From a checkpoint of a small contrastive audio-text model: text encoder activation silu.
Rows from block 7 of the audio encoder, named by matrix and row number. Each number is 50 + 10 x the weight over its row's rms, rounded and kept within 0 to 99. All counts start at 0. After the name is the row's rms in percent of the matrix's.
# fc1: squeeze-excite reduce (encoder.blocks.7.se.fc1.weight, 16x128), inputs 0-42
fc1.0 104:79 58 32 56 40 53 47 47 60 45 53 45 52 62 53 45 49 53 53 40 44 33 56 75 60 48 48 53 55 53 54 55 48 53 62 60 31 50 62 51 41 60 43
fc1.1 103:48 61 45 52 53 58 60 47 34 42 57 57 47 59 46 57 56 38 42 46 60 44 31 64 57 46 55 59 49 48 41 48 48 46 49 43 37 49 48 34 74 49 43
fc1.2 118:41 58 50 36 47 31 40 55 43 65 57 58 63 52 44 42 35 51 33 60 54 43 84 55 29 50 52 51 51 57 46 48 62 45 62 52 41 62 60 56 34 56 52
fc1.3 114:59 51 48 43 41 52 44 54 65 51 52 52 48 66 46 50 58 57 56 54 44 51 62 63 46 36 50 59 50 62 49 50 60 45 56 52 51 46 58 53 57 63 41
fc1.4 124:73 47 56 57 45 45 44 45 38 31 51 60 65 50 52 45 51 44 32 54 52 49 68 67 57 48 56 71 45 73 52 47 83 57 63 57 60 50 65 41 44 60 43
fc1.5 011:61 45 49 64 40 48 54 49 59 46 39 40 49 38 50 61 37 43 49 34 50 64 58 62 46 48 45 64 60 56 40 41 52 46 59 45 58 72 34 37 56 58 51
fc1.6 104:63 67 43 41 41 55 41 47 50 36 54 47 40 54 49 41 49 72 45 46 38 45 70 57 69 45 42 62 46 76 59 45 62 45 50 50 51 49 60 58 54 68 43
fc1.7 096:68 43 50 81 45 62 52 62 40 40 53 72 55 53 58 51 50 42 45 52 37 18 61 61 35 37 60 65 42 44 61 43 55 45 55 46 62 44 59 53 55 54 44
fc1.8 097:56 52 60 58 52 62 44 56 55 64 58 34 42 41 50 51 54 43 68 47 34 49 45 46 48 49 50 35 63 40 47 67 32 59 56 45 51 57 54 51 49 33 62
fc1.9 098:46 48 45 50 47 46 63 59 47 54 67 56 61 23 49 50 40 45 44 50 45 41 55 42 55 51 33 40 45 35 54 47 51 49 34 43 41 53 58 39 53 45 41
fc1.10 090:35 43 42 71 49 70 58 53 56 48 52 62 39 58 39 45 55 44 54 40 39 34 48 42 42 41 74 45 59 40 56 26 33 43 46 59 54 43 54 44 51 40 47
fc1.11 126:59 56 44 55 55 47 46 32 51 76 59 53 69 69 43 42 59 43 39 44 44 54 64 56 75 40 47 69 56 65 59 48 83 53 46 51 59 47 50 56 47 72 44
fc1.12 096:67 56 45 56 52 62 65 55 46 35 52 47 47 35 45 45 64 54 59 58 54 61 25 42 45 46 47 36 45 47 50 54 26 61 47 47 50 54 28 48 50 31 71
fc1.13 113:61 55 55 58 51 54 63 61 45 48 55 34 47 40 54 49 56 46 45 49 54 48 42 42 55 63 52 58 36 44 47 53 50 68 52 32 47 53 58 59 54 48 62
fc1.14 105:29 54 55 33 64 58 56 50 40 33 68 55 52 45 54 48 49 65 45 49 52 66 47 45 35 64 57 47 41 37 52 53 51 49 39 51 49 56 50 47 52 44 53
fc1.15 010:29 49 57 37 47 59 35 56 58 53 58 43 46 61 40 46 49 62 68 65 45 40 33 66 68 52 38 54 42 44 53 42 50 67 26 31 61 49 52 40 44 54 57