config.toml
text_encoder_head_dim = 64
residual_init = "zero_last"
epochs = 56.0
lr_schedule = "cosine"
Rows from block 7 of the audio encoder, named by matrix and row number. Each number is 128 + 24 x the weight over its row's rms, rounded and kept within 0 to 255. All counts start at 0. Numbers have three digits each. After the name is the row's rms in percent of the matrix's.
# mid20: scale 3 width-3 conv, dilation 3 (encoder.blocks.7.mid.2.0.weight, 32x32x3), inputs 0-31, a 3 kernel for each
mid20.0 099:117130151147126153097160174143158136124086109099127109124134087169137130101136142139143114169150145077114110156104144101155127134126089084099102134141112176147155102085096131133102127109139171134177121107153142113108176108109106122118084163107135142113123115110146121141116126150108121088
mid20.1 096:155124133121105141107120127141141132114147106158135117118183122166137100151123134109095126130128142112116136174162171189134113167129088093096102123108121102112156093100184090101154135091154105100122106140102124142180121117094121144150116112160151120123126139162137127094140118132094157104
mid20.2 101:125146085149120110144126091117127138126121118141111139127130136178107159076161148089102141101141156080112116166139152150173151150159145099112113118118149108107137137122160139137151160104139111090103169144156121114151116113137092090165170093096138119158111135121125173100101102121156120141
mid20.3 107:111182157118151123132127183148119099097159110127145130146105150161105134163131128126070162141105137125127120152161108147090105137149100119110130126166134128178129081144165136124122138134113127119144156145093091122114109150106080152132113125189147119135133157086175121092124146132112133119
mid20.4 093:192149107135146086195097147129127104157087141134163149176135109142113113110156130126151138127134142142118107151103130160137098130108127139132111119111131066086148128126091123104123116145113088141153130118182120136136104126153143105125099107155075117130080146116094141133134116109144120101
mid20.5 084:082126139119155115210111108162106122121124120125141146112155145132124132105126172165118124121146155139152138129150125160125133138128145116131109152143133081115153155152124069104139174121123128127131137110134141114111118143145132096123165123132119142130034113092146107155115152127173169107
mid20.6 103:126114152137145117120135144077152176139140110091114173163078155110135137121123123148150103145132144160163145154145142100138141108140133116116170157123154201142083090099163167158089146109093126128135117092148096091104116114142173151121131108142121142124113146123120112106130108114129147132
mid20.7 117:126142107180117118149116119123142096166141141114154123156114100128161128147149156098121137106119126141131160132131113108124150160094119113093162100113153195144091118137138195118119118190107138122128134096118124094130148132107131108132162132074145163103122118156121130164066130147114117127
mid20.8 086:092111105119142129128136079134130136134125111128132147140135102129136141105107107127171128137136134119129104108135119136113108088131115112146156094116161117133157102169115083159107198134153117134093116137163137148041125118129138145164112127112108117140086110106165146129139124088194107152
mid20.9 100:165148118099143179101123115109135175145113136131119144168158145108145129110149148094146138152120147128130216117081138115128137145119127120104161114163200137141151119136097145135121140123126148115127127118136124119133120120140119127141155197125132144099178127108124096141112120168174122108
mid20.10 103:125102127154125086176129112119130109161128078125134135131131155143165107068139149106156118144152158092164132156099119097141121140122131215104094099151141116110109140079138110143108150080144150143146135116138115137120120116143138128105088119125127128112115142103136121141133155102163160085
mid20.11 094:163107151158139107104089091149150117150132117124094136120135138137157137153105106118084145135129121145141139141122093113136139161126219140132100113152142150136125122109163120120088088109118137124138115146118103143081120132145091101147171129123118145146106111171085093124132132066093118143
mid20.12 086:089125156144155132184106137112104141143114118149139117178122152151133108129130117154110106100107074151141139124143072077137123127110126078112106136127144136173145105129132073118129180123113101096120105150117134135151147138123155129108130116155079135142078121129135142140121142123191119109
mid20.13 091:132114121158129121114118131103122103093141139118126132134121104147129127136131136104135157133099154095131091098162125107134147105120137124110103109129118124133181088132098122143145104140151174133155164107103144114190152172138068156086143120139167112103132158091143120169100133192136160102
mid20.14 097:121132137108124142102162131150162131100148099109132165146104108129143140125131122133163135094099143078120165115126122145128173124160153098081116067132102115133080159137150091100117169138121104137167156135134119124083116138142141132090141102153146142111106087086091105138101150146153144145
mid20.15 097:082102126091147166093133109185154154121130140129129089107121124100152110138131150155144113134095140118129150122150109115142133101135133149143107082109147120135136088167099128081083144137170094103160150156170158145106125113151147117134151115108116114137097126103113179141084122120088134104
mid20.16 104:130154078133147110131124119109118158107179103127144149107156116120128100175103098090175120096131162149121147117148118145126122113114142132121105157135107126118143117136106124105093118083158111086194106159184139119115115169095148106140140100170137096133135155130108092149150126103127141112
mid20.17 115:186118131151091130104117132147101152107138142122098194128144119093105124168127088136123208087121144131125092114129130188108113121108159125110131137121125108129096140127080142127116132129120107153176153144111095141105103124112103137151149146117147116101147157104111112146134139109117144086
mid20.18 112:136137123127085106126144098146156110205099124120129134165159072144129129135137142152148142169105109206145082124104129125141163141094137122130139107118165120106114121090152143102124135100124110158100177157103108100134135129096122117128122135117163104124095130160149129100122114148110137138
mid20.19 103:108131147153116160119132106159122132128114111112104090142108125130125149109121136113110165136087160117152178130106183113150132126113145169143169126118116090129083095111126114146094147116108123111131112130122197115136063129122150135113100149124120129093080100150152177154139129159163115124
mid20.20 086:125130125124125121074121121122139151143128114137138086136124086098145132176128150120117129090108134169122092124109133075115131073118128134174070112128149099113122112115131130108098094106156086105106115127133141131111172116141077110106149093143117172158137129148133094103131163127123163170
mid20.21 100:069098139144126133192125101100131151131117124129119108151095130170106153110113134105169096119117123139110129148116158074139129129118148128139120118118156123118127165134080118125112147108101109141163128114105102154138130130097099127107133146148095134152051140188094110098103155107145117130
mid20.22 109:095124146099123142120126131145099114145135135129138129122136140180131094122172119118154132092128122132124146164119058114078144125149147158150122154116094131150127154128161161150102121132124115133161185153101130156090091102112133115137145122092169131089094115171097092113121112137157117168
mid20.23 100:156114107101164181083121076126140160188176119131124122129123138143146131151117150153117106086110146141198167115156118094124153144127112144133148142128096114129120105118093119154109105121149121128087134136105114098134131160104139135134114127157140118062125116138124136114165139169137134103
mid20.24 100:112115149122129122109119139089144133156139116080141154115127130144146106139145117115156124116131128133136098114118151063132181118153120140137090108155127117108118096138112125124173121132093110127091148147139066141182104117126103152091106155133175090091105102077110152114136145179144128120
mid20.25 099:135178150108132111195092104124131112102120132101113113145116142167090115129136127112121144101159153119114108114157153142127107109139119112156087115122133089121101097163106108150117140132116109140155108132148100123139143126108141113166143096160093115123077152131137126104132156157220110133
mid20.26 095:134129157098173137090100106121128140120104094146132115138161110083096090103116136115118148149114125128141162138123154081150075152134078113144141152102151169109104147135151132083148152094130149149166139151115115096145109125157159130133150130115105132125187119096101111148097160158111127129
mid20.27 103:090166182100102183144113145109116105164151142141099140088110157124113124161099095137133118086131130127127171121125174140137092139139096120123133129108089159117109131138143137126124133111136147106112078134173109128126100113144154161092101131086123110119148172101116106094120116169131153117
mid20.28 103:108155091187136106112116127143105098077117129138131123165111119086130131083122132136155148111108140090104153135122149159136161142101110182129109156142118120115125128108131060131153116102111129132091149140116092139162139106104142129082111096112062116123150134092126128099120134146108118110
mid20.29 107:136146132124108139123127113103155132114104122119121132123150112112128119144113133145123122178133082131136108119094109117138114188167140144106183107130112129141088115144095167126064108141141161121138155104109170129085145142118087112132084136147134107165151133158152129168174112070121138147
mid20.30 100:146196125124127116141118114150156134136143141082148180124165136128160148125143185117122116089108177161123145159141091168155152102115142125138147186150142130101127145147158144144114105171132158122125114154110163127162123119133115137143134116114097100093119133152085153118137104093108135133
mid20.31 097:114109139082115130128114132115077125065115175115123134144126125137090134133135121181104095164096107116112136082130138099117160129121118112129099092117152171138119110132134108168123108115142130142092117134118124090196110115165093111119100135137159135107157107134143154114113155133096162160