Weights of a small contrastive audio-text model: 2.89M parameters, trained on short read English sentences (LibriTTS-R).
Rows from block 6 of the audio encoder of a small contrastive audio-text model, named by matrix and row number. Each number is 500 + 25 x the weight over its row's rms, rounded and kept within 0 to 999. All counts start at 0. Numbers have three digits each. After the name is the row's rms in percent of the matrix's.
After each channel's rows are labels from the 100 clips, of 14848, where the channel reaches its highest value: "top examples" is what is common among them. Only what is clearly more common there than usual is listed. The data: short read English sentences (LibriTTS-R).
# c30: last pointwise conv (encoder.blocks.6.c3.0.weight, 128x128x1), inputs 64-127

c30.11 094:538517506492504518489507474493497475506507486526500486469517501531505491506489537515502523470473473494492548450535508554513509540500520542517483508503480475538468479508523488492491471485508531
top examples: the word "mr"

c30.84 106:474504533574552509485511531481493514481492518487549537505505529495513529506504465459470494498450476509499510506520489473499528507506514517493490477496570505499528493483516465490483516513486470
top examples: the word "the"

c30.94 099:488522457503575502488529483494495510460499492495521480497468467513485429515503519485474507474475483510494475469486534478479495490481479564499534512517510470509473457517523494521473514523483489
top examples: the word "was"

c30.47 100:544525469471508520515476553473504473540497501482536511463494526508500442496536515534472538436527480536502519448480485519469479499513496491480516539550510534498518506454502470478485502464518506
top examples: the word "and"

c30.101 106:505508516495509515517469481538480475467486460480513494516523546490498474505524494526469466472516504495504505474461425507560522492464473506490521469531541500499509497443479491496519475504536473
top examples: the word "and"

c30.25 106:505586525526512516506521503503478484485465477498484483481498502482508505501496502508507488503538472497496512468567475523503524472443464516498525522470462542507496543483528510500489524511504446
top examples: text has "not"

c30.6 101:512473515471467485499506471541548468528516497497468485473509509483477470501504501486497502499541465496467484522519450492503593502488532461491530565501525495508498538487498446525548502538528526
top examples: the word "and"

c30.63 101:487511541488554527496488538530497474541515497524549519506513487511506575497554462540477527502515507478497480490461492502487468512504528504498501506503481522498516443522519484495500469493524499
top examples: the word "i"

c30.9 112:493499439532478542483489521483507489512511473489505490469524503489449454515461481458477484546524488505477461502473498558485495485468495454552476524508467493509539522459494510509470496490506485
top examples: the word "to"

c30.93 103:536518508479542513509513553483510511505493542504511463494492486474488526485512495550451521465539513488496517489518495511499443518474474470517485495533510504560496439544455497496497479509509467
top examples: the word "me"

c30.113 112:473491475485499486493508450470457523490518489493505494500513484455497515497521483501552465483481531517500521514473457498516539485499491483495511504485502484502509462521476488553492493491495491
top examples: the word "for"

c30.95 104:475500483487554479486516525561550563503458485503515501533510439511497460470503459504487481449474482490485508471520505519470502476489522512571491491500484512481523488501511474472489500486503469
top examples: the word "to"

c30.10 085:542547517482522508537508486498488530507477579491476504512487510495503519503519489522522539466499526489494524463521497517536466507513507481528526510515503482541500516546495497513496523436518529
top examples: the word "you"

c30.109 103:481525498528486493498477518552504498549514476501500463511490483483483545504461455466506483498475518479477504502525523502546513492484493528514492570493510538526455548507469519523533481572442506
top examples: the word "said"

c30.123 108:536507491464470469475501501479535555500483479517471483545479510504483477469484505486509478479474510494476497504464487510482519480485492501515490495506483527525440515508505513471470502510487585
top examples: the word "he"; the word "you"

c30.56 096:536552511511493478471502488483492494501515480492511480515493475502503506504486454516498548457466540529484509483500540514498512475464481542515549454545492557525494521484515510478478479468496473
top examples: the word "do"; the word "you"

c30.121 095:466502495513488495490520471516498530544479500502570500566545497497509503470490479453467466504524531490480543481491500505495486550484518497531514492501513493520504515481471507510489527504486524
top examples: the word "the"

c30.80 108:565488505464505468510471534477504533505512510506477518482469467480536525483475476491480492506517523492542461441495518543478544452477511500546489517471509510498500460473457496531484537517472483
top examples: the word "be"; the word "to"; the word "me"

c30.28 099:530498469474442477501533536479511523495495482512580494483479525489528472481490451493543468463538506449510524524509508496502515471466518512543501470510471482466516517523470484473454457477477479
top examples: the word "you"

c30.52 098:497496490469516474482535516497588511483530510499538542495524518530465480512571531523483518465450528473534447460504492534520503482471470538517517477498488485486525452468506512543503481501524481
top examples: the word "mr"

c30.110 099:549459499487511480510506500484484515488508507486497470500480494551480486502522502499521482437505533477454538476511507537499509507568485505500556487489501441503475477491516504488498520503498498
top examples: the word "i"

c30.5 106:486518507520473478548543492489558491506459485495493481486520528473464501506494511490486424500511512533486462521513493482521464515530425545465507469499538518512496523466511485511524547491486444
top examples: the word "is"

c30.54 098:542476469520503454467490543474572508535550527477532489469544477483485493486470503507536471484482504511497467483513471529490510511532529465554520472536470547545488491492473479484497502491505465
top examples: the word "do"; the word "you"

c30.64 101:472502532517517490515501532478520506552524480496486483475501505495473479524537518480501462515454449518524539472471428510510471477520483454523545475544547507555475470524526476510524506530515488
top examples: the word "and"

c30.38 093:497505518528475498485476492539541465518567484479507518486499564478488460501524552473469464503524528513532496495458499494494531502507561508495496523497505497531505466488463467532519460553463509
top examples: the word "said"; the word "he"

c30.76 096:501536535485506531476501476496487540518536511520474507508477472496477483521540471490534492522511517547508515516463515488522528482441522558503508496512508493538498570509540480532523533451471505
top examples: the word "for"

c30.103 110:540481482501486449476519501500473530471554520508476498483413501472477503531496474478510512473500520453513520494476471504524494536479552535503527505481515487516527511544513515545547472522465508
top examples: the word "said"

c30.35 101:483486477502491489523491576491499499511491485501481529495469468500519524505515512509472471512538448472454475531491505469554511495465496504495505555501503509497508500483494496448499536532512569
top examples: the word "what"; the word "you"

c30.96 095:547503517489532480454512497518539550497493480520519494537515503473480485474489487516471505505480521530455522453484506524521491540519448499468478500479509508510506513514520521542536487426508518
top examples: the word "mr"

c30.61 102:474472494470506532485478526495490493516488506520509502489501502508541536539510491540509531463497467520537512568481540493491452521506495534497512515485526456515561521554513523503497494521436449
top examples: the word "you"

c30.36 102:505494455504489520457539499562448487502455548487508459492506504486460531542520527468506528508485490501518540526500510483533487517495499464481488519501541489521525477509519474529496462484451474
top examples: the word "of"

c30.127 093:464464504509511475474479496497502464488567478510460491537519499506477486524488486485468475512485509507492555474560535498480553468509505470541499457490489464499470530509538486490507514491521507
top examples: the word "not"; the word "no"

c30.3 093:461469495496444482490502486514508478503469491528497422492503468494442481481499536516464504435514501486490496489511545483475566493469509460519523475516465485481518530482518535489490494477507556
top examples: the word "no"

c30.59 105:492506539495521495493467485550512489455451513505483490523509498510486505527471512462530490489477500494535493511533493499547504521495455536522551509485496520495492444581523501522500518511489510
top examples: the word "was"; the word "it"

c30.104 089:509517476473508498489473505491518486499498497510458567501491518499497504510497465466522513453547465519529512505476498509491551567453488476538558514585528530522528478560529486526520483501499512
top examples: the word "but"

c30.44 097:516517490462474493503476532517493500483530505540468523500473510513516536509545520527499483490454509523538527563490480484499493534488498572517491499511481483512560523483495537486471503511498534
top examples: the word "he"; the word "you"

c30.31 093:475491522490511490490500486494474473460457486508493475499511510469513523499470521463543498463464504535452556467495529586493531533479508505493494488475506492508530490500524455548535509468546497
top examples: the word "not"

c30.55 116:523478510482498477534515534497527528473481500507484516495496502450521549510458476570487465480542512474537509461480488521466522494520508486447531472495502484469470462500525480488504531497515505
top examples: the word "me"

c30.124 086:466515502531471482498516484497506540492477494556503487520483545518493499484514492518481469460454534518483511511515535466530527460466468509539530491477494561520503499567534499484521518501501502
top examples: the word "what"

c30.90 092:499529492514454526482519547505473498501521512515450472498499488480461539476514515471500508508455495505506497527489512499510479556534531495476539524496491484498523436523527518508512483484450517
top examples: the word "i"

c30.115 094:516488499484521509472529485506481545522499518498473475527486472498489497488508513471550509473493517486486501515519503511464530474487471473519482456487520480487500495504471493629504508466505510
top examples: the word "for"

c30.53 106:534526510493530481516554521474513545474480510483532495489505519532514484538500520527488510454524486502497552475555504511485481512519481499547463570468504463508496499476444490468500481510518460
top examples: the word "me"

c30.88 096:478493537521477529459493509508488485501439497532478550506541534512460481493521501509484501470538506560523547465480503455491534487428467483516493473475495514511553495486480501509473492513521484
top examples: the word "i"

c30.120 102:531494528526544506449528542553531564496494549510466505514471508542477511534475480480504523478470474472479500497474508494491457483493499514492482505502501470461486470500505497501525508479519483
top examples: the word "me"; the word "you"

c30.68 096:473493492504484504498486477509497489512526485521479475517447462482486520500469503507521475452512448465503523488479501493485466505501479479506469472493491462494548490497470472488517479488542474
top examples: the word "i"

c30.112 092:471477484506462485497489492507538487538525501545466484469496515492482501505487529475483536493468496503466477594509520490500473492538546477491516509511432535512465504523508489512493501488520480
top examples: the word "he"

c30.34 099:489487564494516505502510494475486483538503497444468522499509519528440480520517527535511458427499488540514481507466511494519532482492515533513505520534504506508516542501479500480490503491550513
top examples: the word "and"

c30.17 094:503511509495479532487470450463500514501520492527474525510496519451486508494512474471471496563539482517488491512534500509505496475477486497514511534484475531509531484506488531515488527510431542
top examples: the word "what"

c30.126 100:543455507463485485511545475484506491451511474482499497472457522453545509496458491511570493477484477514475482523492471486493523520483515534518513491487533480514533507547511544534561525552526539
top examples: the word "she"

c30.86 095:458495481546480489507488505492570468464504520503524498528547493457457477498530475520456489486513487488418511470503521518473535484513441502524482475508518476497536474513529543538535498475479499
top examples: the word "it"; the word "is"

c30.16 115:454487520466537519487556468525551494496502544545473527471478477533500512445481471489520481498514484503460480518519497498476498461477494516513513498492542473494486513488469541480500482523525492
top examples: the word "is"

c30.13 112:467497477481529582558553517447500554490536516507531455519525457499498486467494507501513501500508467490484521490490451497477466496499466496458524500498540495492544481461497536514515496503513523
top examples: the word "you"