A small contrastive audio-text model, trained from scratch: 26041 training examples.
Rows from block 5 of the audio encoder of a small contrastive audio-text model, named by matrix and row number. Each number is 500 + 40 x the weight over its row's rms, rounded and kept within 0 to 999. All counts start at 0. Numbers have three digits each.
Before each channel's rows are labels from the 100 clips, of 14848, where the channel reaches its highest value: "loudest band" is the band of the loudest frequency at the time of the peak; "responds to" is what is common among them. Only what is clearly more common there than usual is listed. The data: short read English sentences (LibriTTS-R).
# c30: last pointwise conv (encoder.blocks.5.c3.0.weight, 128x128x1), inputs 0-127

loudest band: 500 to 1000 Hz
responds to: the word "no"
c30.56:519515411531505400501505522529532466506522477497491532485494519539460459467475474535489513517493485449508538554514527538440497487568453469471491553488540497532458461535483524531461482506501566481461487513492537488506495553500421523505481539508458513494500511489495468571499427534516475538537477556482558495500613476461568641496569450426554512527456528423604503489505527469516491594456

loudest band: 500 to 1000 Hz
responds to: the word "no"
c30.90:506469493411487569522519487462520528509404508490471462572492452489525534508477482518467445430528527451504584527519478451496510507526570499525479463489537500456549551466502508518507522542466515476463592540413541524554534516498446563526505521511489511564496524473443522446458466448494540468388503534426496507487518505463548524421501496555486437537510541483504525438477506537463467620497

loudest band: 250 to 500 Hz
responds to: the word "i"
c30.114:523492544506472456536503447543504488520563476490483470524495495493455493493546425489509478531485468517472468499520479499458460475573589401556462461474434486480537476471489486481512468554491568482473491522503484515510484509535459612456443451522523557465471547482512509403492481511492558511466555519470536530441559520546565567490529567426500453506470442558586588542476500540522520429488

loudest band: 250 to 500 Hz
responds to: the word "me"
c30.46:504465420498507501470454518490471424526444466490467446510477512505475565517485605488474556483527498492502468502533501535508418527489475428530607436495532560539472539505532552451506538474406486546513418515463468512430532559474615533525487538467536484501498472475487482502562556522500569469513493519486477459481511486494554493562451422479533477535563548540471482540443507474440512504530

loudest band: 250 to 500 Hz
responds to: the word "is"
c30.5:522479491507522425547511562467505491586492512487401545532534528509477524523475435537557528495506472446531499574439521591536495498503497478521526570483539530544507508439538521588523490536424568493577518464509562479494573478485482551405505430462574477434485427565511455493484430542461454493547491479516550494527500469506462457438558498490500482475522506518478462543485528477507509511511

loudest band: 250 to 500 Hz
responds to: the word "no"
c30.21:467455453461461501482491553440505559486543519537520549461478516554471499484516507492494518498486488476532567446575528487494515521530471499525528533497526506545493454473463460487469593467517578526469551533483445449513503509431465552543484405494462429548535521546457589496556490547481447470529475492447548432550594594402524521492511461439511504505510526481488485585528495521508508447458

loudest band: 250 to 500 Hz
responds to: the word "be"
c30.71:462503451490509467518485499490487454499441515562500513503483506489490460572496488534478481475491457408430541493411467546484451528485477499495521501441494507461470536547601536554568473510507463498527515489523531467518497534553481462476497536467497560490511451436507505448505427418474520463441498506465574567512479502452495514622485495405528457506444599505450510457459461443496479453564

loudest band: 250 to 500 Hz
responds to: the word "not"; the word "no"
c30.22:579531503481505473485554484469459448488528491432497449504458438496579464528528529511461535551436516438499475523543511510503519424505483510469473492493501473470445516489494480451453516523459476552460501537468442574492411528533501415532536528423533485462499485523531533564470458571482513488471514596486475542544542486532506481519523554494541484516432521577515572454491552477518552469624

loudest band: 500 to 1000 Hz
responds to: the word "said"
c30.101:452509473454499482577487494523398485583435461487478515517483430451438465510504524425487498464517529481512493467539577485477479434501508497519484461460460407483549480512506444509494484496523508490501511459510562516490498519546459488620449467491450501511510556550491543514502484480568496481468522438455574459472465506545494580470477470410487552640486502514522520466521436500512500510509

loudest band: 500 to 1000 Hz
responds to: the word "was"
c30.68:484508428464535463462517489517559462467450525456518536480477433463485453543470544462519465520526553504502495559474503435468537443496574455477463449535497479420506498521511505475503534474565513513436529451515495463521541509561570445496584540543451482456459524460499536466454530489507451541506473562486456589464558535479526503457468454504479543505563464588476577448439471480536477574554

loudest band: 4000 to 8000 Hz
responds to: the word "was"
c30.52:514492463467546425487524470442533498480479485411570492532397549491478475490476533521432506493433491466438541467532486561465464497426577465502495477496485463472500478421533442531547488462518501504501503477489448552459487518509555542499593526505518507473528444469470564521518446483473505501488499494452437503478450489500540476466506558476543392549532478550445458452461531564493498607489

loudest band: 250 to 500 Hz; 500 to 1000 Hz
responds to: the word "what"; the word "you"; the word "do"
c30.35:428490563472487576548483535420480549516458490520483444506475533496479576502545514448548503533466499508479517445470550517554489520493533522504488449435582539530517539496437479517533520526394430380466523520507489475552485501475486500563549442539544509481462473537509537471536531472559469516523495517463513526457542460513493531559548483475552467460523571496449581550462445536454511539549

loudest band: 250 to 500 Hz
responds to: the word "no"
c30.88:563499552446495547569425511458467523480524554439546569453473466504548530538534500488532395472478499507504539535539449504453520492512476545476488476507548498472491494540614556530474551423477495549533445549556514516498454484546552512480458471504487518490505458478477499515508411454477530549571519498461469464438588506432531586479544467481482467501562502510477471438473533536501518544457

loudest band: 250 to 500 Hz
responds to: the word "no"
c30.3:510570512494478555478518476455563514459484504482475516451493454507455524514595550538488495411508523543573575442479503448500555510503515486496473488473543452531472463492522566451474510522522551558527558598475481523461477509541509550461499536489524542572489490512444599488516530573545522476495470459458592486487548591501561492450506436535495426485534493486456516475445533483503543447480

loudest band: 2000 to 4000 Hz
responds to: the word "she"
c30.96:428438510485489483502437449447501419487500496487461478431492471521498562448481431501535578439510455532475546537542541500505536501526484456478482539431473480492491444450479438505489526517549455464467485463499506497448490503611529498589520606436462530455516458527478454529514513497519435555454471516405524545516545478464514502440548536483491517463507484528559483538516551473574468465469

loudest band: 250 to 500 Hz
responds to: the word "the"
c30.59:502539552494510496488501443506465487483484472605515471421490508491543480463586512548502555512553542405517482494473466467512501498532513517497494578513484512542526511512520479500458472452471487499471529559492486529463516466587415520548440457452513453435502331460491486497490457473431470468503512453441484548498421479439524533511479527514468545495465520566521508484517455586512513537488

loudest band: 250 to 500 Hz
responds to: the word "was"
c30.77:492475513485519483426537489518443572571483538532536512517511539468521473408537426458469416480520505489471547458473459452461561432468497550552570465504462467486518483522528474477491521498476547516437458479471546556538498515492483482508461491503495541387493429526504545489487460561428492510400474469466540476527500407455483592536428523500502503491530541533462559457497532477536522500538

loudest band: 250 to 500 Hz
responds to: the word "what"
c30.34:485492458457482548532493541449448495511503542555472531536527498476568474505503547526571484521460545489407529490470531483501586533414472510447464506424453434465483548482437525549472568439463494527458447508455495503466491547527484517517546472453422509447517558519495532511576482533489518504425529457485490502514559514504477520533476477453504421511504470586530569458469569510580461506556

loudest band: 2000 to 4000 Hz
responds to: the word "he"
c30.76:459563458515499454473477484509501539465466600476470644533441477485416525413499511563542507528553459534491449484437477464499540444483467524455470532511514501502486516483509473455551537525512588507501486533489550477463509481482516501556403449451541522478508446503550488476510523603515494523436539529454402458500533517413506487454466528533486536491500529507510540497442469496486518484490

loudest band: 250 to 500 Hz
responds to: the word "she"
c30.45:504540497448516507531428429491467554478523513502425518536470565468480446446514505506550487510466498487518522486512482489515532560578534480504509426492504521536422434476482496496571570469513541549480485541450521552499516494525478499516493464481496447498566479466451575559488520486495474497570498530486529472469540510433592594442564487432487488432537451473579493588524485569498448461462

loudest band: 2000 to 4000 Hz
responds to: the word "was"
c30.9:549484560494511474501483488490520523552495459512459459402586537504511452476429517557443529484522489473493494460438499554419514510505458484480544484521526527494473439525499489525510534541560508535471501546482489540492494502547537427486528464546498590512411502492474501492509485507568478487448509530563465501498485406558503525458497563485404456462440455550539610564504553533470451449522

loudest band: 500 to 1000 Hz; 4000 to 8000 Hz
responds to: the word "was"
c30.11:496445475530505509523565603516540561418464478485496456529471482484481458463485479452505486523532527476538552530444536477420529625496492512573478507430542469550411509470537458497604539459463574512449513477591443543501539488524487508530509479510498509471482500502542516510526494505488581436472440548547514509524510589514496516522478425488513508473501553473525481516516487533511510568540

loudest band: 4000 to 8000 Hz
responds to: the word "was"; the word "it"
c30.24:517523555537422474574486541458493400535500489548447563532455531507527517533420479492485492503494464507487524421483464539386471506480457507524427506519538441530512522497563439503581490518527502483499565454458440469497497507459553455484514492495443516488538561471464498526567511501498533475501578460532524472477519498540572502555498521449522480497425544537524505416500469596491486553460

loudest band: 250 to 500 Hz
responds to: the word "no"
c30.47:575471436529548451430509488439488544542464451510504445468554524450459544469491501512532470496468500520516485483548590488499514482519565619469528474513499413521464537460514495498417460472473549555448466571451442465445504520451497544482514530544459559527548494486446517535497481493475535473504476524492508513477564466483495540469567520422598481497533503552495474505547528470476535442571

loudest band: 250 to 500 Hz
responds to: the word "you"
c30.89:489518516418448480495515448454439492518533546525513432507493469524493484550490470583539567451507524480505476463446548437517469474511512612561457463516569488607465519527474540507518490495541526540495548503598502496450481466496508526542434526564432454421449576528514510495465525449475422532526495492492458598509536490468477500486504521500493505493462552484488444490590480477527496511520

loudest band: 250 to 500 Hz
responds to: the word "was"; the word "it"
c30.112:506500574489549504408555561505496436491521471587495515509521530445591488564510520488493491526484508438413523467558558599503499511425472509516513460467541482514494449528445444502490503477490488471489525550531460489482589564505514535423492436479479470551396542553479457437474513497442489477507517442478536526442481508482550505453459520477494523535456484477541451473514459479542482510432

loudest band: 250 to 500 Hz
responds to: the word "i"; the word "was"
c30.122:473510518492554591482514500469460487546539477554464524518425551489475509546550509485503498466466461607489429533449432492556554473455576557441465548524476504520466519453413484481479503519463441469471451503487519507483560568479494470406510553513539373478445504510498510456488483529479540463481493446550521530512515485512508558507532526497487531511520430523508487514541499443464596528460

loudest band: 250 to 500 Hz
responds to: the word "was"
c30.30:506405580513493506506543480462461468459571521562481500457506557477514517438528522489481507478479497471487499535559480535513511458436546439510505499463508564509508455467563475472567467461538497475464472446434442454491497551419503475462534538489509418472430464463553475436520477528452418507563522518472470463573569574496550533460499513514485521547535452463502408538506501438519494540531